From a checkpoint of a small encoder-decoder audio transcriber.
Model: 5.23M parameters, encoder arch convnext, encoder norm rmsnorm, encoder activation relu, encoder layers 12, encoder width 128, decoder width 128, decoder layers 12, decoder norm rmsnorm, decoder activation gelu.
Training: 6800 steps, batches of 256.
Rows from block 4 of the text decoder of a small encoder-decoder audio transcriber, named by matrix and row number. Rows with one number belong to one neuron. Each number is 128 + 32 x the weight over its row's rms, rounded and kept within 0 to 255. All counts start at 0. Numbers have three digits each. After the name is the row's rms in percent of the matrix's.
After each neuron's rows are labels from the 100 texts, of 14848, where the neuron reaches its highest value: "fires on" is the input token at the peak. Only what is clearly more common there than usual is listed. The data: short read English sentences (LibriTTS-R).
# fc1: MLP up (decoder.blocks.4.mlp.fc1.weight, 512x128), inputs 0-127
# fc2: MLP down (decoder.blocks.4.mlp.fc2.weight, 128x512, transposed), outputs 0-127

fc1.362 167:148184132120126113078109134093073108141198132106148175144135179162138078200133115059087138193085113148176181112090098129151142089157154127140089179151083093120067155127109132107211117050153100158114197136119132120121132125127115116114116119064165117122135150082128125087188148122169145137174119117089114143121165111164087153118123199086107142144173136173125141139113138111157134136104
fc2.362 170:147118123121143175181106139176203133112130141153026147128128125114128189136110135135114142070128165140107111151148087117175122106128098118113137203120119177135114146133093133118099116090143157102186123142078109138100144105184068094135081208096165173142138169106090180136077168162166156138104126136085053104139156140155158145109084060171130082136133082148149115126153129133128157176144
fires on: "r"

fc1.438 162:106188208120158097134170139085094104158103119170126117145111129084105159140126167138115142151100107125131152125110158153067184067156102167152135135166151177164090129086123131152181093166159119186144174111106110103074125103160128097099118123118124116062165128126087137157130082113148166117194076139105089075130131095171169079172189113075068175095121121151147106158151124179143132096107
fc2.438 193:097117142119125110180091138170133166111170132107122143191086088117106099086186124187096160124092099146113117047127198142123181137089139110173138113154132086174147122155121108152123095076150142145156093118111070126066127122193101177130173064100126089151078168090158156124127118122113185123164118135160207123099162100176091095163149106102153118130163115094143099113129139188098133148097
fires on: "'"; "<end>"; "a"; "r"

fc1.133 150:167134122124114103122102118143099138119112156148156142098210146147114123133144161136120139086077189093162069120111120108159118051156094122187101093121209108145098103093144119118171147133109110177147183104151125113181127110124133083134167147161101110082203157102070197134156098145142134123105080104100145138108076126212120093143167122138155154089145072073106141096188132146156122090109
fc2.133 142:130134120116136137124130098107105149182170142116135130087158136153167103136146093086128056172108142139148150062166152092058076177102166126082145126126098137170171127088152076072117127072092114130078143178084166097151093119109086148131069124117080102204121151125132103143157171072166110102115070147162105113141151133192104133148127107090187129095142169153104148073062125150130122102111
fires on: "r"

fc1.248 007:098187122126135121169120144123146167158087110141096143121126101158181076128109164111150076132130036100155110142031180093166071109154078121167093152161189086160130150153142119058114139143155117106154098131139216118084165176157082113149137146151145081105156113107163131169116122123102149127109135155163141128101125121177072129074132143093165101149152172125095053133132162136131130114138
fc2.248 005:162116162159134147118121149094114069049211155152154140096108179134071135080168105107122107089135160145106104102144144078137121120078168141148102140105068105119171139110062146105154135192162156129094156097106156168164112086074088169135108091123129123135081116171088130156122121148122093153161078145101109134149173088170150117224117131175109156102192113143131113121108174163133101152143
fires on: "h"; "<end>"; "d"; "c"

fc1.387 006:117115118108117129137149139172175126130133105182131129130124143128096184142081070130122088133134155143155142135169053126131163130134143139073133139102156130154105142078195173203160104144103086073100167194092096205115104090179116145128092156103083143133164188120065128167118143124117124121099136111095115115077144105126125146149058105097109170098135134191104085177119133132176167062167
fc2.387 005:163131147117159086155115100073140168107099081165120119120143134134175129165130091092227127183081115135090159148064150190113109086141173150150094099172113139118088102148124156118178101138136130097131121142140133120192174139117176136092142088105137128115150165074158145115128107157117150109167174125193100083112096126087177115036121127108118123128113143050144102069103134081114155145180
fires on: "h"; "m"

fc1.159 154:136195144119110095176177180090068128130192136102111132102220151103127167170103145155154110134151118123075139142093114140106081092160160127098170146150168122160151128114154157118128145126152161156138176152115108076147118104104111135181127164134121129122108092141074128104159064171102195094150095100115153153169183092147152159128105149141204104126223134082118102099129091157154079129126
fc2.159 154:091108145142161149194122066134104179183097124097154114144137118112120088116155089148114120149091118052132190119120131127131144126097126130080135161115135147145105187152143122120180093153109156148076114057117119116193201142106121149125112074124164148083160171132054075185096182144092102100072142142131096101154124122134123163099143110092150067175169097094125126185131084166148094102131
fires on: "a"; "<end>"

fc1.407 174:114195132112116115131186090164064112160126095163116213161164116109111128152153103129098198102169167149104126184156120158134065069162109096117069160106157127078095174139081117163131147140070149110170141133140070110125078115151094129071086101138078158163191155129106117131158090144107152090140152131155096065144098096173096150171166136116129131119166133133139149141154113156143131113075
fc2.407 188:154141131087147181129152065142141103212117072155173120181172131123151143134153150117140146155109110105112102139146076127141112151086104143119137118144124102100149153151125120122140180085156126128138113131056156157157097174129147209115129143125151129086038107131137123099142137127105130094170113139134146161106168221079073193136228151152151127109113158111171157157082163073104140148111
fires on: "s"; "d"

fc1.405 164:157124129147127106107105108154034150159124150152110112138131128183064108126166140154150088141121198070161132115111148079109102130138105121149112179174162160182137151120119133107124133073117145151061165103121123151145049148151128099083111097184087134149152148126115061104101171083077113117124126095121156145145206101199105132146094149156183178156150155121112188146145148146172111079137
fc2.405 166:161085122082137151199129103073136161195158121128141114110119092129094207141067150092132171126070090147082169141132181141156207099124107112126110176093106139168009135111108132117108112138124126120052089169096075114161165114133135118138124127131116138115121119174107109123152137099116113153135128135122160166152120125131076136129158120083127120087153171166082126144056109169080134089123
fires on: "o"

fc1.394 151:145166204178118111062137131129093159139140127123130130096162119138119141131112135158142167085180127116157141167167181123205103112105138104162126138149121131123180165130113111152135123105073140071114124099100140123129151158129221076166119118105071145138192130141076066102129156109075117144130122189180183082134056144178113125133130164122109090151152126148125144136203121205173128123130
fc2.394 128:156138110176159126115125146093161145098118065068105120152171120183153111126103096103101117091067159173139125118096104145071120146145067133145139176142125163134150086151116094114118153150139098164129161104108062123152134157173084129140138127147148173141098119114165163117171071102168105113181173088081151158130209093136178172103133100222168140114135188137097131136095165114061134164134
fires on: "t"

fc1.265 170:147113097099097125106126096125095114143126134110110126095141141070082092163155118118147138115141115053102106133134159131096170115190123099098138181139113060128192103111122105135163129102184152112114183210156130071128070176136191124154122156192119093138135151112134170095136178136109148164097126112122223065091113040132152114158168177105144141097163143132138149162142148136182129115124
fc2.265 169:145094082136067089112066145233171084147141134138118092138093096143165100118117080115127086089146121132110121141089030096084146158152146126121120128145138132137154125116143104126112129139089153161100154078135144094093156091160180136065094130118113101093138103190124076107105081100111110156141137147089113137173074194154065134057102174079118100104134102139144095163146128129145101162160
fires on: "s"; "n"

fc1.334 006:078143158122154126155120178142139119129073164189117156127132084141165143126083108110099058183116113098166150134085194088146099107102078088143083077153149120189140100117117162110072186147121101121188143130128131122116162103111128092108127114168167132125173152057130115105112112153130151109147131111170174089089117139122052146097149157150193069100125094126094035161108140101126155104135
fc2.334 006:166131132122112126115142112069152105044157167125161136115140125124071155139167082095171148100123097132150157104148150083119154130129161182132114149148066115109180167084050099156141118152164152104101124090128143129178143132111089167130114118130085147083073051159087157150084141152147157127156070147102094150158150108141171100140139101103114201113193119118114107091138163141194059147174
fires on: "n"; "s"; "<end>"

fc1.381 006:162086131152096136179135192161157126178154129177126150135080153119090106126102070096102088168146142150155132141130125182167196145127111170059076081113138141193107155119138069145132087088107143129135168174147139183114137087135141097135138117105066143134159124110058080106127099166107126095130109104119062063123142098087155110107126128125131134094109110184127109117092138095143107084038
fc2.381 008:118107160139138102134133155078142137101057115113170125096173150089134152120110138103201102129126125148138172124067153107091149093099164128166116143123136172102089109142207091109168122121148074058104116117112118124157101200161176128099093130043088142082147151111133163131126132171115127107161189136131131052095105158149157122111107143106145118113146124049131031088129072114140132123121
fires on: "'"; "e"

fc1.277 161:155146108103127116179124111145037156141140152117147117122104144124084107186106140189157117122149110089155134107093154110102154126234097094106138103100073139163143115117101105178213197134105159192111182120148111147147058175131178103128088122078126098154149159176142091131158081118137115175163143143118152084106129098141120154160132146101133152179169142112153153134187186150122126126106
fc2.277 144:127127138118105149098149165214171096158125121156135086103152163144153144090171087198125088128106096134061097115104079098124151136142178116139176139136136129126125083093140141110081168124166166141094081131127131106123122164197140060146078170136128122118173150132117067122137113128146062070085085086131139115129077218088146104115165167117169183136149113139127116113142110121077133191155
fires on: "s"; "g"; "o"; "q"

fc1.434 157:177114143127115067082116110116080144159105116165130116129096121095178119121138103102083142154102168118198133158195170122085109157124088099138089113164168091126110152140122118072151092122115115116117179200122127124161132104097104123087096137085084140121121137117132106188124158070126125168154127121083137086087098069177106102128112114183063064162175114089157136163166125142053093154188
fc2.434 135:156124101108094108103110111152123125101155098175193147149115105065106122150139123157142179122115127081154079068111085106151209193149117120134121246141115157081119166143134137126133135046121122159111176128098150152075115155111132116100139128109111119130160128161124107150140184117135109100146140100153163105136109087132130138131096115074142137175166132109152210151220125088185084130104
fires on: "l"; "t"; "n"

fc1.359 006:124095091144107126159101183154146104146124144204130138172120122103133170149070079122119121170126222114176116167122120158176213120154130154111169139150158155151122152092146150175115069113087086193096134182148143117104098112084098081101142112141144151193156135117125095123091111129153119081124160080123143161111093131091099086128164151132197130112140097071104070127093151098101082114102
fc2.359 007:095151167141116089140137081044117135160104106096150125111121112114128153187128083090240138148138090117095136118156116130124106134180108151123128106121131149066141089103155124096168148176135085091109132096115092168131174167181166109071143175132078119110103112125128153151175119065093143122113159161102105168176139182135170124131122091092073148152137128098100059125140062106144097082088
fires on: "'"; "s"; "u"; "a"

fc1.158 007:115144143088105129132080153085098153196178098153106163138108135136170145112129125134179128145136084145110159172093152116106144150125171184173195185153097064111150106135078101160151111120075120077091122119140178102173124146123090082092093180157171153127115095137149147085118127109166138136157155102126165170201111093127159166156140134172133131137130046045177145114187103143112115120149
fc2.158 005:078124108166069113098131137134100184165133141066160137138080154140047132183128094101130149148175126129129114121163100115168096128157108145098116110108168152070108191118121213148120117098130159195182172112158155158134093118130120146125143159169131073154131060180101096170121076098102104189075092139145117176130123090162140113176127112104140175153091153169068127118120170117139113122132
fires on: "k"; "v"; "l"; "i"

fc1.164 067:082077083097095099143140151157123141139111086145113102148135121086111061255070127160177171164123091118132124109131144074137091130122108114127120098095137105115141116091126131121221155143136130148159255128126131070151122146085161180151162101114130182137150124130128113153141160129152110141171162109112080174129132126170101121130116127153108145167082138126091142158118068134107131143124
fc2.164 025:161139158103165129157098127113151148087137156119162174142133148127114183080193127146087099180136147143103138129148161070122196183157114104156088180128185181064120183128108133102127149165099091112147107113182172135114117125127108130081118110142144148108116163173170112049102137155072109114111116095124122195107124091076127126174076133084123125078188163120097093068126175117168119103146
fires on: "v"; "i"

fc1.66 181:087145156149119086132129095152103128139159128130165187133107134095105134203109142128106165127116121108149124108122169090144097076113147128097068159147175105073136169165113085120181080062134169095169148173105158132097116139121114087109086153132173077105130112141132182107146114104068173111186105114082107100092104109111136128177101179079088110047192134128173110099156138118198118174130
fc2.66 198:157089060109140171130126097159175104144169086112131136126130113165128096093181183096140094143126115104085046144159100132214169067120177142049134191115158138100080151130137133093118125104160146090119095110093180113147141152149120151123069116102187124143100094131107167174111180117134146135109169143104107129119088120094135182107148132137079120139127114112188135136207150071152128097121
fires on: "t"; "p"

fc1.306 007:124138135105142120123129085105149185139162183109133110070086115131159085140188131088094079136149147102101156115097147129148049168154051154102064146166113099159102162137123089154096116141176179107166136089127154152179171161145148097158105132122132135092148129152124129130204109124134175176142047135147123129113108093179160134068072134113095098109140127147117114094085153164039138144146
fc2.306 006:118098142158144136149150151168132140031138106148115083113160183113084162079137158114019115072134156107173153091132160119099177106121115106149122120103097135095089130139184107120162145096142179134159147130115113150127098135125111178070084084078132184161144090148106148141095134174132093105129137106133154103138127087126136149143149060179157206082147094115131113110134193157189117150157
fires on: "t"; "a"; "r"; "n"

fc1.455 154:138161187124117088108155103149049133103120147117139144142099121189143153133137113193095099141190129160125163142157173122094156112145089191125148094143114165091097098132167115082180092108112132176169149193158141096141099104151135122124083096103120107122110144088109081156153065116059127162138074146045136097070161057167151159141130130159144099118142123121133102162186137181087120115129
fc2.455 153:090191107127130135117082184173111112185093104168127126174111145065124097179153093169107099152109096136192123102136154095098101117137113125140153167152087153122118153153091146143191123060079157128184156111131133096113103177149164106108153100114127140116090104118151178061152112182172114187160068108126125102116186087145170108080134189072097108118130151182168152127168100124128117146114
fires on: "'"; "p"; "<end>"; "m"

fc1.403 006:141114085109111124174110196103173116184165158168108108159151101138124144137087121082133039211140139120148126171076154156215150137153064136087109152137118149175117177118124089163103091110128124134137148158136189131123150130152130111098126146145089117148159182134113075156113125118118181087133115089121118099094114078105117086089116186101158097097164124106092053091086139099114097106090
fc2.403 006:131140173156128094159154118058121117083107130103190113105141156107097145106114104113156091087129116125138128106115143114092155141104156128164113090109084155075125155114157082149151190170114106080106154113105121175203124162130149114071083085034104138112111106149124186129142107150118095127141144195110107106122123135161182149145114087130093201099150087072119064073105097154192085115100
fires on: "'"

fc1.324 147:173117153100112109120073036147072135154056139132061162113093166136136169140134144084111117139123124140154134147128087192100043120130128083119139107136111140114125137112105118142116154104124134139090140156135141079149108165118157084064121113188107079149171132119153065064132112120148121090163124124135111135138145081158144215146143201164171193125167186122142122095126150101149175148131
fc2.324 140:083203091145096105110108119072096156126084075088189080138113138132104112110105066156119139125145140138172096105133139056166106093072099152110122148112172164190126099205146114160121102091107128156151105060132138098126127101145148126113068134121107125141142100166107165081080128139121136119079104198089124164135146136155176114178114084161082160077067092114127158149179160134153119134134
fires on: "l"; "i"; "d"

fc1.80 007:145079160183160155113148152178085152148086065110122174069115111095117089084096030150097120199110145153114202149151185125110114103102104148124102092145136144158134095119157115129150191113126162117162162098144057179104132084119105104129088100122125123127125116143127097127116127198137113135144091132116135142105116113112119141118157144166181090093103078187128129183128083132186175140070
fc2.80 006:201135159096081101149141129151136088068139188145145155097160112142129129119088147150165138101089115141171138086104151071114165139109136185116131183136101119128165072131136064104143130102135099164109085078100157102139105209129158150178102125138106168107146104105132147131152160133173227117165155090083095090118127185143136086066135142061120129092147157128147139074146164149161105125172
fires on: "e"; "<end>"; "m"

fc1.72 006:118160100122123119168146101143132159122128127118131118140112156140130186119167121156199121099136158097163178128107108084155104123132160176211155162092148131073149166063158171140226099129155046097121107137078167130133116136164092144160164156112141110112129098157151129124143135161162170140132185127160144141096111144163101158145067115117106175169195145023110134112151098160108158135165
fc2.72 006:180133152157154154113102115175103146155187109168075142132115105125137143163137136141120078200120099129156072148149123188132088122165050079133146120130153069132138137132076201122132129125102196152154125154141068128136168047143116172097186118212164131140133163156096179171103107101085094146099100145134132171144158087083128127128126094109120095133094108183126095138151123104085147118103
fires on: "e"; "<end>"; "p"

fc1.31 148:141084150125160113168083099130055138155181152082136128142100169152108086176132094130111175144156166090139091116124168087140161100169105067142086114132126119085175166099081112135123125096114128115059161121147125137083058152118167128158107151220060144080180180123147154132170112142119176160092103143113212135124152150146134159171179126131160126154156134131153136125147156130165132179150
fc2.31 149:148107159093113137121083091135145140163087089143178120090234243110164151140136119151100121102159127124143100126145094107148217152129179108157101150129076124097057118128101161174142160117145159129104138145113090114113115121139124112146114175097116146153113107150099101105169129116110114128132124103088080112056164105112103123060137124121209097149161152144176196176121152102126107113132
fires on: "i"; "l"; "w"; "d"

fc1.78 007:183091104185108150135120136151090120123149091102161181078076145143147057109141098145100189105133124104137149121111146174087097161130155201131163169117199107108152115151132107173130134075110193156159152104148108152146154152179090105150156121107125100150141118154119169159140131153128097156160087155154101176119112156110204127117145050116149152137155139164223154117135123156089088150067
fc2.78 006:144092137100121123130113145171120124167148165137118141106134125096130150159086169140152122154171122107149114106151144059102131121143090073141120175101138107118114065116255118070101064117132128108101127095125164071063110128141113143152150130147120147151166154102179102142133137100135146087136152064105127085131142138163062118172129158147124091149097135164062142183162073087115159102195
fires on: "i"; "e"

fc1.319 134:131161142136110112126156088126119160197131149085132139063079164107106154141119168072115142133172144089196153170171151156056106038104128170141039170131097149145092092129138119114108124137132102146160124177166153134152109152140153086109127123107136090131156187138129102077093130049128102127136164105153069119141109115116142073149144130121133108092149119112164116113089142234169133147136
fc2.319 133:138088094151107111163167175136128140052131103163136126170144104112186127080155127156131133151099125177060126085124081138150172145130118113137197104130125089114157182110149167082134130136158161081119079069132157112130157136156124188120141140175128147092047092138157183196190119174097133133088093134094136140095159195152069115132148112174092151157104117126108159147113107081104118119173
fires on: "o"; "a"; "i"

fc1.181 162:140154151137071078137121099108120194125189173161132106066134176127131150111156162121093069122105103123076220103159117151172160117155149112122157135159136148085143157135147148110118155081148124112086139145135111101094116117128143149135119162144096109131122080084073134132195193138132144115112105154139140114082085140133169182183207130185164118151203153127126150146112134142196074078149
fc2.181 190:082123075139157171090164147164173081146094072093107171129107059137164128151102068118129096116146129089102159149122066061050084159124149120155146099071151110157116116147133121147112111178100092139109133066151092094136146105099087131123121132149194121118120186182127128098086091118095087111086162156156119090157111148081099147110091145155111123116076182152157110083137083161083104148115
fires on: "a"; "c"; "r"

fc1.141 131:144117170135086069125076108050081096137102155130120094144067128162119159156063139077140135120164128162187138132069183142134117128155085153124129075126114162122162078122127112118117133104114119088060140145177115105150120123126140109085055138209083071143108153168139152134091113102155159129126071151133162095056110126129129159158164136140090199120133132205122126100174139138143145111142
fc2.141 110:107140097143119063118119160191160088175123106124135132130173106148130074105149173119140172113149108113145084125092154190118142137149108150062122091195116127131157149103129085063126132071126103135081185150092186141088139102096102178144155124117128139086076072116147173136155152109148136069174094090143121127101157135143156115214135103163141114146094100169095144074179088074139155100161
fires on: "n"; "d"; "m"; "g"

fc1.63 007:120160147091092154174125118135113172190170197168084151092078148126162094113149112123109133116132153110114141130108155132096117161124119168166119180180100092076111170101097108162132111152146177079118118121125156128232143184120115131146146131163186140097130055144140133132144140136157127177155083121149155120158106125139131183169141102125103129142128079039120130063145136175051073141149
fc2.63 006:070113107123146074094130154163163157105138099104173139145110167174035175183139122142034131147157116128128121093132113114153107103124047083095177151106148175094106153106192179161087076091157167114178158141150123128089096075172102162104129097115089124150143122137087115110143122121112154162121173097103128154140122096168118116128124089180121159160124156169077106156139138110161150080163
fires on: "k"

fc1.468 142:119136119149108080106135105142080132229080187110137142128144138110127120173143149112069107166168121168142155111089133064105165157138153158102085167147087166125145079138149133118159056047119090098102137210188114138139087087123143127190131163156104113150161179112100194079170098107086127150148111113118130120100090088135099129109146121102142076151130174154076147141142135120129133171122
fc2.468 128:135111154149149070142116094174090131086132081086061153147161156164126054093126174147127127083152105107137095162133169087156109050150134150129110092168148133065122140097138086097108126144106163137106129151131173109170086166156120168160076091070143126198113069149093163162086112119180138117123137165080109165143159164130126100163125190091165074088098153095112130147137111134157145156170
fires on: "e"; "p"; "v"

fc1.177 006:146122098115112146152121137173102163109132144153101161168119152104160147162114128152129151114151207125143127152102145108115158157123194188157180201130202080093124108159089171147136072118136104129154134135096117069085124255126103132103137111135139131138160103137136162101113131127158096135127164115136144152133113181117126145160127066131132193164159060086160134123143098154084086117180
fc2.177 006:086120141136108134129097114097133163190147123171090182151119113151088134138140118119192169164158102109067081123122120139151080142155094049129140108085141129131095084122179166116082055134155119141131145099143147141113140052171129120120136133195137082179138115109159128145132118112099124122129162069105137138155154105104122107138117159161115079181118170172090137201152042069083174087114
fires on: "k"; "i"; "<end>"

fc1.489 007:138130100133125117163105137144141117173146146151154120109109094125058161109144075123118069182131142136112179103150099143130121151128111125163095061123130191177097140047122099242200136099106081057169145112146149174173126085148096147142113137106132164119149168089127112136133119126136176086135125148124126098069106122112146119173069180124127109094141155104066143208092141133123142108112
fc2.489 005:144152153129171091131152123091138139122108083102136059100185125109197125119092145116131062181130063085174147158122160143143138145115104140143132126171111088125146121126098121103163134147150151116115099173116105098157149101120122124068159132080128145064111152116149212102122133120089109145137176118125128118122147086101142154024122110102114141074110065096130008110127107122191089129149
fires on: "e"; "m"; "'"; "n"

fc1.451 174:135107094155062112147055091118135095119121128142083144122099182126113137155063136118099109092116174135154083140075180060079138126182092125122144110137100180148091182132112108140135151092128159129114113129158128097085129137118071136075104206144109145176109169110127119147102126110125176169124082130098125114098131089154107168146123139107105194082084084128090117087158125186122228125162
fc2.451 167:116100111136164145109202148134150117122061161107153139197119072075133150117122167136155129173172151137232128087134065181175118120115118148126144103131125108099131114112158164106142132106175137107120092102062174161117123137099085162170167071145102152121125147106138140210142126139115104158093159106089141150096174116056130091057101170151124137120121149167101162161121119100121063139147
fires on: "i"; "v"; "m"; "n"

fc1.427 139:116153158192124090096127083152071110185142128054120115081074135139092145185150122121085133152173111130110108138156104122170078067161081149196080148124141131135160106183144130089167148126136200138165146181135143109154110102174145164084096123152117112164152167160058097068154154120131134092151163162194118101166108101092178130131151160144152125112150165095121155128080133160168135120137
fc2.427 130:128081104124143110141112149154117151150123097146113199144154124135170152116103099126083089122150086105088140133083109110034137142094139121120173069121108089142161116153158141126076156120112096114146075090108100087102069156143181156051188157115143150071098097123139138157093091176148095121080087136120074139176153179226124139160159132135145116117121134087116131192099181092140120124151
fires on: "s"; "e"; "j"

fc1.467 008:144158132111168121121134114156156121110158170095148100117091119133072129117109081122045156138132155149079164095189120107088099124112099055102103089110090171177073105082099104097189177113078139081109143115193098167156082038156102127124088056094089165101119119126131119106124149144117118124133121116110159135141097102100181104171089132128140109120086126173078154169121123139170179117107
fc2.467 006:153129118148181092163115127173145135140055106102125096118154155158180103124109155146122104131139097105116156159123106146134152112109186170129130110189099129133107104168110157079151108109162070166165097162062125152144169170095187151111103098092123130037178136126132068073153081134119192095090183090113114051124126153138104137054122121134136142084115107101167155081100146109108115144174
fires on: "l"; "g"

fc1.195 007:184106121149114137054060113057122188174167121104166153119140078090134132132170126148123109134163142145148213104151151165115114156119149102134107136193082105072127058197150082095171130120122163174149134049131141102139126153069148115120128145132119104167110112134159128123088085140169121134159090104129145158185160146109165132121186105147106146121162101120180185094137112141080137159103
fc2.195 006:119120106148081169135156161161090140167155164103108094125151081174111133139123144147045129093151146108151109099152115088123163130194079086116171142064162112097140094067165075093102148112135167200157140138185139097066087171138106141139147179150108166184132114168173107170180136131137129130117104124097107135113109122180066173174167152128126188132087138145067102145112152141159137109134
fires on: "k"; "i"; "<end>"

fc1.132 163:159140141116079101066113153112035086148129097147139109114056160142094145162156140116113111181108106109177130158135153149131053142109143134101115086184151125122076094060111151093164178124136104132100137128139107049151101189124172103173095082140108083145161138124166067112150115112097133135114100123126137120084131059176169175143166122175101142147114162081174141144083125140156092145140
fc2.132 185:139115142130167095071058133200126102108067064174118106149035157123081135082072120133136165126149145084127170171112088104094140171134084113102129199091134167130127074143106100156094167139142056164143159081121136103102141141127152091173129134168092125122121136154144102136106073125164113116134089167129102130133153083102180164139124146096122153064126144158165179185122149136135112102152
fires on: "l"; "a"; "n"

fc1.471 007:109110083102140146074135122062102122118118163101120118121169091140123093139134146128114062074147150100156207171080175125169076135165108128182113196157185099087131090188156115198123132105167151125146128047112175070119125187117077102073103142142150156144138110154178132155091082122179146127150117123139151185113140093143136144111142138146131132106154131117132137138111156137061097165173
fc2.471 006:132160162145096166159128120128071111169225136142081152119122104168103111117110155107117165099150135115150044086133151088134124162118114104124179062060109130119147109122090098097077117209122149176121174092155173143122147112113133111135110128161110119194083099151126166178151095106109128118114045122083108162151140110138095165139157101159138151142129120167104186171144101150202100148155
fires on: "t"; "i"

fc1.149 005:191126118164118131078067108044115169129133106078158156126157097115125108150195150150130082103157122131158199098138135150128107154118153114117098135165111111074113074209135075061154131118157148175163128060140132102110130191084152145121166154112098090155105110117166150146075095136132114116148103137134127147162161175120153113119187077109089153126159133167185202109143113136093131162121
fc2.149 006:108099085125110184128138163156087105174163160122102101142149084139144134100138158139060127109153182123129106121149116103119149141157093055137142133055152101133127118093185079088120134134127177187137127158165160115060092158112096098180151179136131148184137146138186094141178135141128084128128095123106119116101106105186046179191146208155138178150090147130097116171108115130129166132128
fires on: "i"; "<end>"

fc1.260 169:143139147109110092155129162161103129178174126124075125151130176100108146127113137136070160155158113124174088174124122177066162126128077118083106151126170156136040134162105089142119181096125163129041115170110108081114069125150125085110161137155144126122086182105187118077122084146118130162099096110081129114079097070159099114124090127080120156119193112168098095088143145146127184130099
fc2.260 174:098099120147148100073141140157142113114118145138087099092094163149187157117088117160170108171120127109125132036169123114114103152043115104127109103139136092139147168103104124176089180154148130123199077108156135117066157154146135050146143138153063097125199116175113059130114112123153079115108112147104112094119111142153182114076165128196100137133119087108076161097100135127075149131134
fires on: "s"; "a"; "g"; "l"

fc1.221 005:078163155108120130191141126121128183170114124176091131070112141100145103113120123115154057141133098133083141119095123086147103108127058143172051099160128087165145146114158119092174170167202128034121096107110172188137166128176131142161091152159131095083148149118121118170120143139104156170120135159138132077109132124184097166147074173156136106095124178149079108152167128124135168108107
fc2.221 005:179142160159162109086128135146146112054169097146142115101131142174093124079152123135048098105077132182136130128095169120164123094053198101135136161164091128130148178140063137147145127122160172139125117151125113125183114108049112187119141053110162139124107155153094155109107132185133140145159131126164096131137174069111174123104124107155103123092162122152195104085107191150143107158147
fires on: "h"

fc1.352 005:094120124100185111099165115150127120088056083141133139100167121151158090076098075128129177158104122093119123199129147113100091104155119153123189156095181084154159117119095189135083181086061143088141139168147121157060121129173098107118109131109147152122124171141133177133116152130124124164140134140128115152117100092157153111082142143094195118127085130210152073169126065127192154106157
fc2.352 006:189130137130138124152128068162138085074184169166135167135082193114107100171116115114169176113112161123094134093162153139098090125098198190150072126189096155151125110208113184119106121201100119102095147078084184133191135131111139133170105049176132108140142107100150097123131111147152163082139087121136131143145111141113141090115108103112106142120131134120133194138120167102102137134181
fires on: "s"; "o"

fc1.321 161:156177147169146065127063125089102132110169072124120185143131174148168118137102145077122127141124125101170108171111107148103119156144124086089137128151054138147077164144099130106089200047170093084082170108083148114116088112122108118135089126098117126116099133117100135117089167109126163140148109174166071116129119150119182122159185152076046164135127147114067110108161126151151086123175
fc2.321 174:132171118145148155098183094142111086127123200130140144139147138135119114136181130106168129124107165148115132120104176161046109148145141124087170079130089080168119115148160093109133130173113165086092112191139100100095101140131113135125122183142166104170176154098167078105083108149143105131148202068066119150051105170146141139131120137183161107188121118187153158209105118096093130129118
fires on: "n"; "r"

fc1.171 144:138134117142086064084102112185148144178155093192093156113217112154100115133099103120124115081161118130105137187170166131087149137173076104141124169131144162080125120108125117111157125152119080166133120205072124101104129127084145137069099114154110125142169103100130130156155193134091142106217113093070135072125086125127198147146128132117169133095072100122108122148130141165068137149138
fc2.171 136:121132141150144178129097126099112094125121163143127145121163176133106121117141124071129166152157147144135108151131121141229151209112153138126127146161084120139167128133139168133137134100202084091211094145079129191147176122107096117157195144131161136127064117123062180079151126148126142108142125137180116113170142181105107213132133097142113103128196129142085163119124137097149096070172
fires on: "t"; "s"; "n"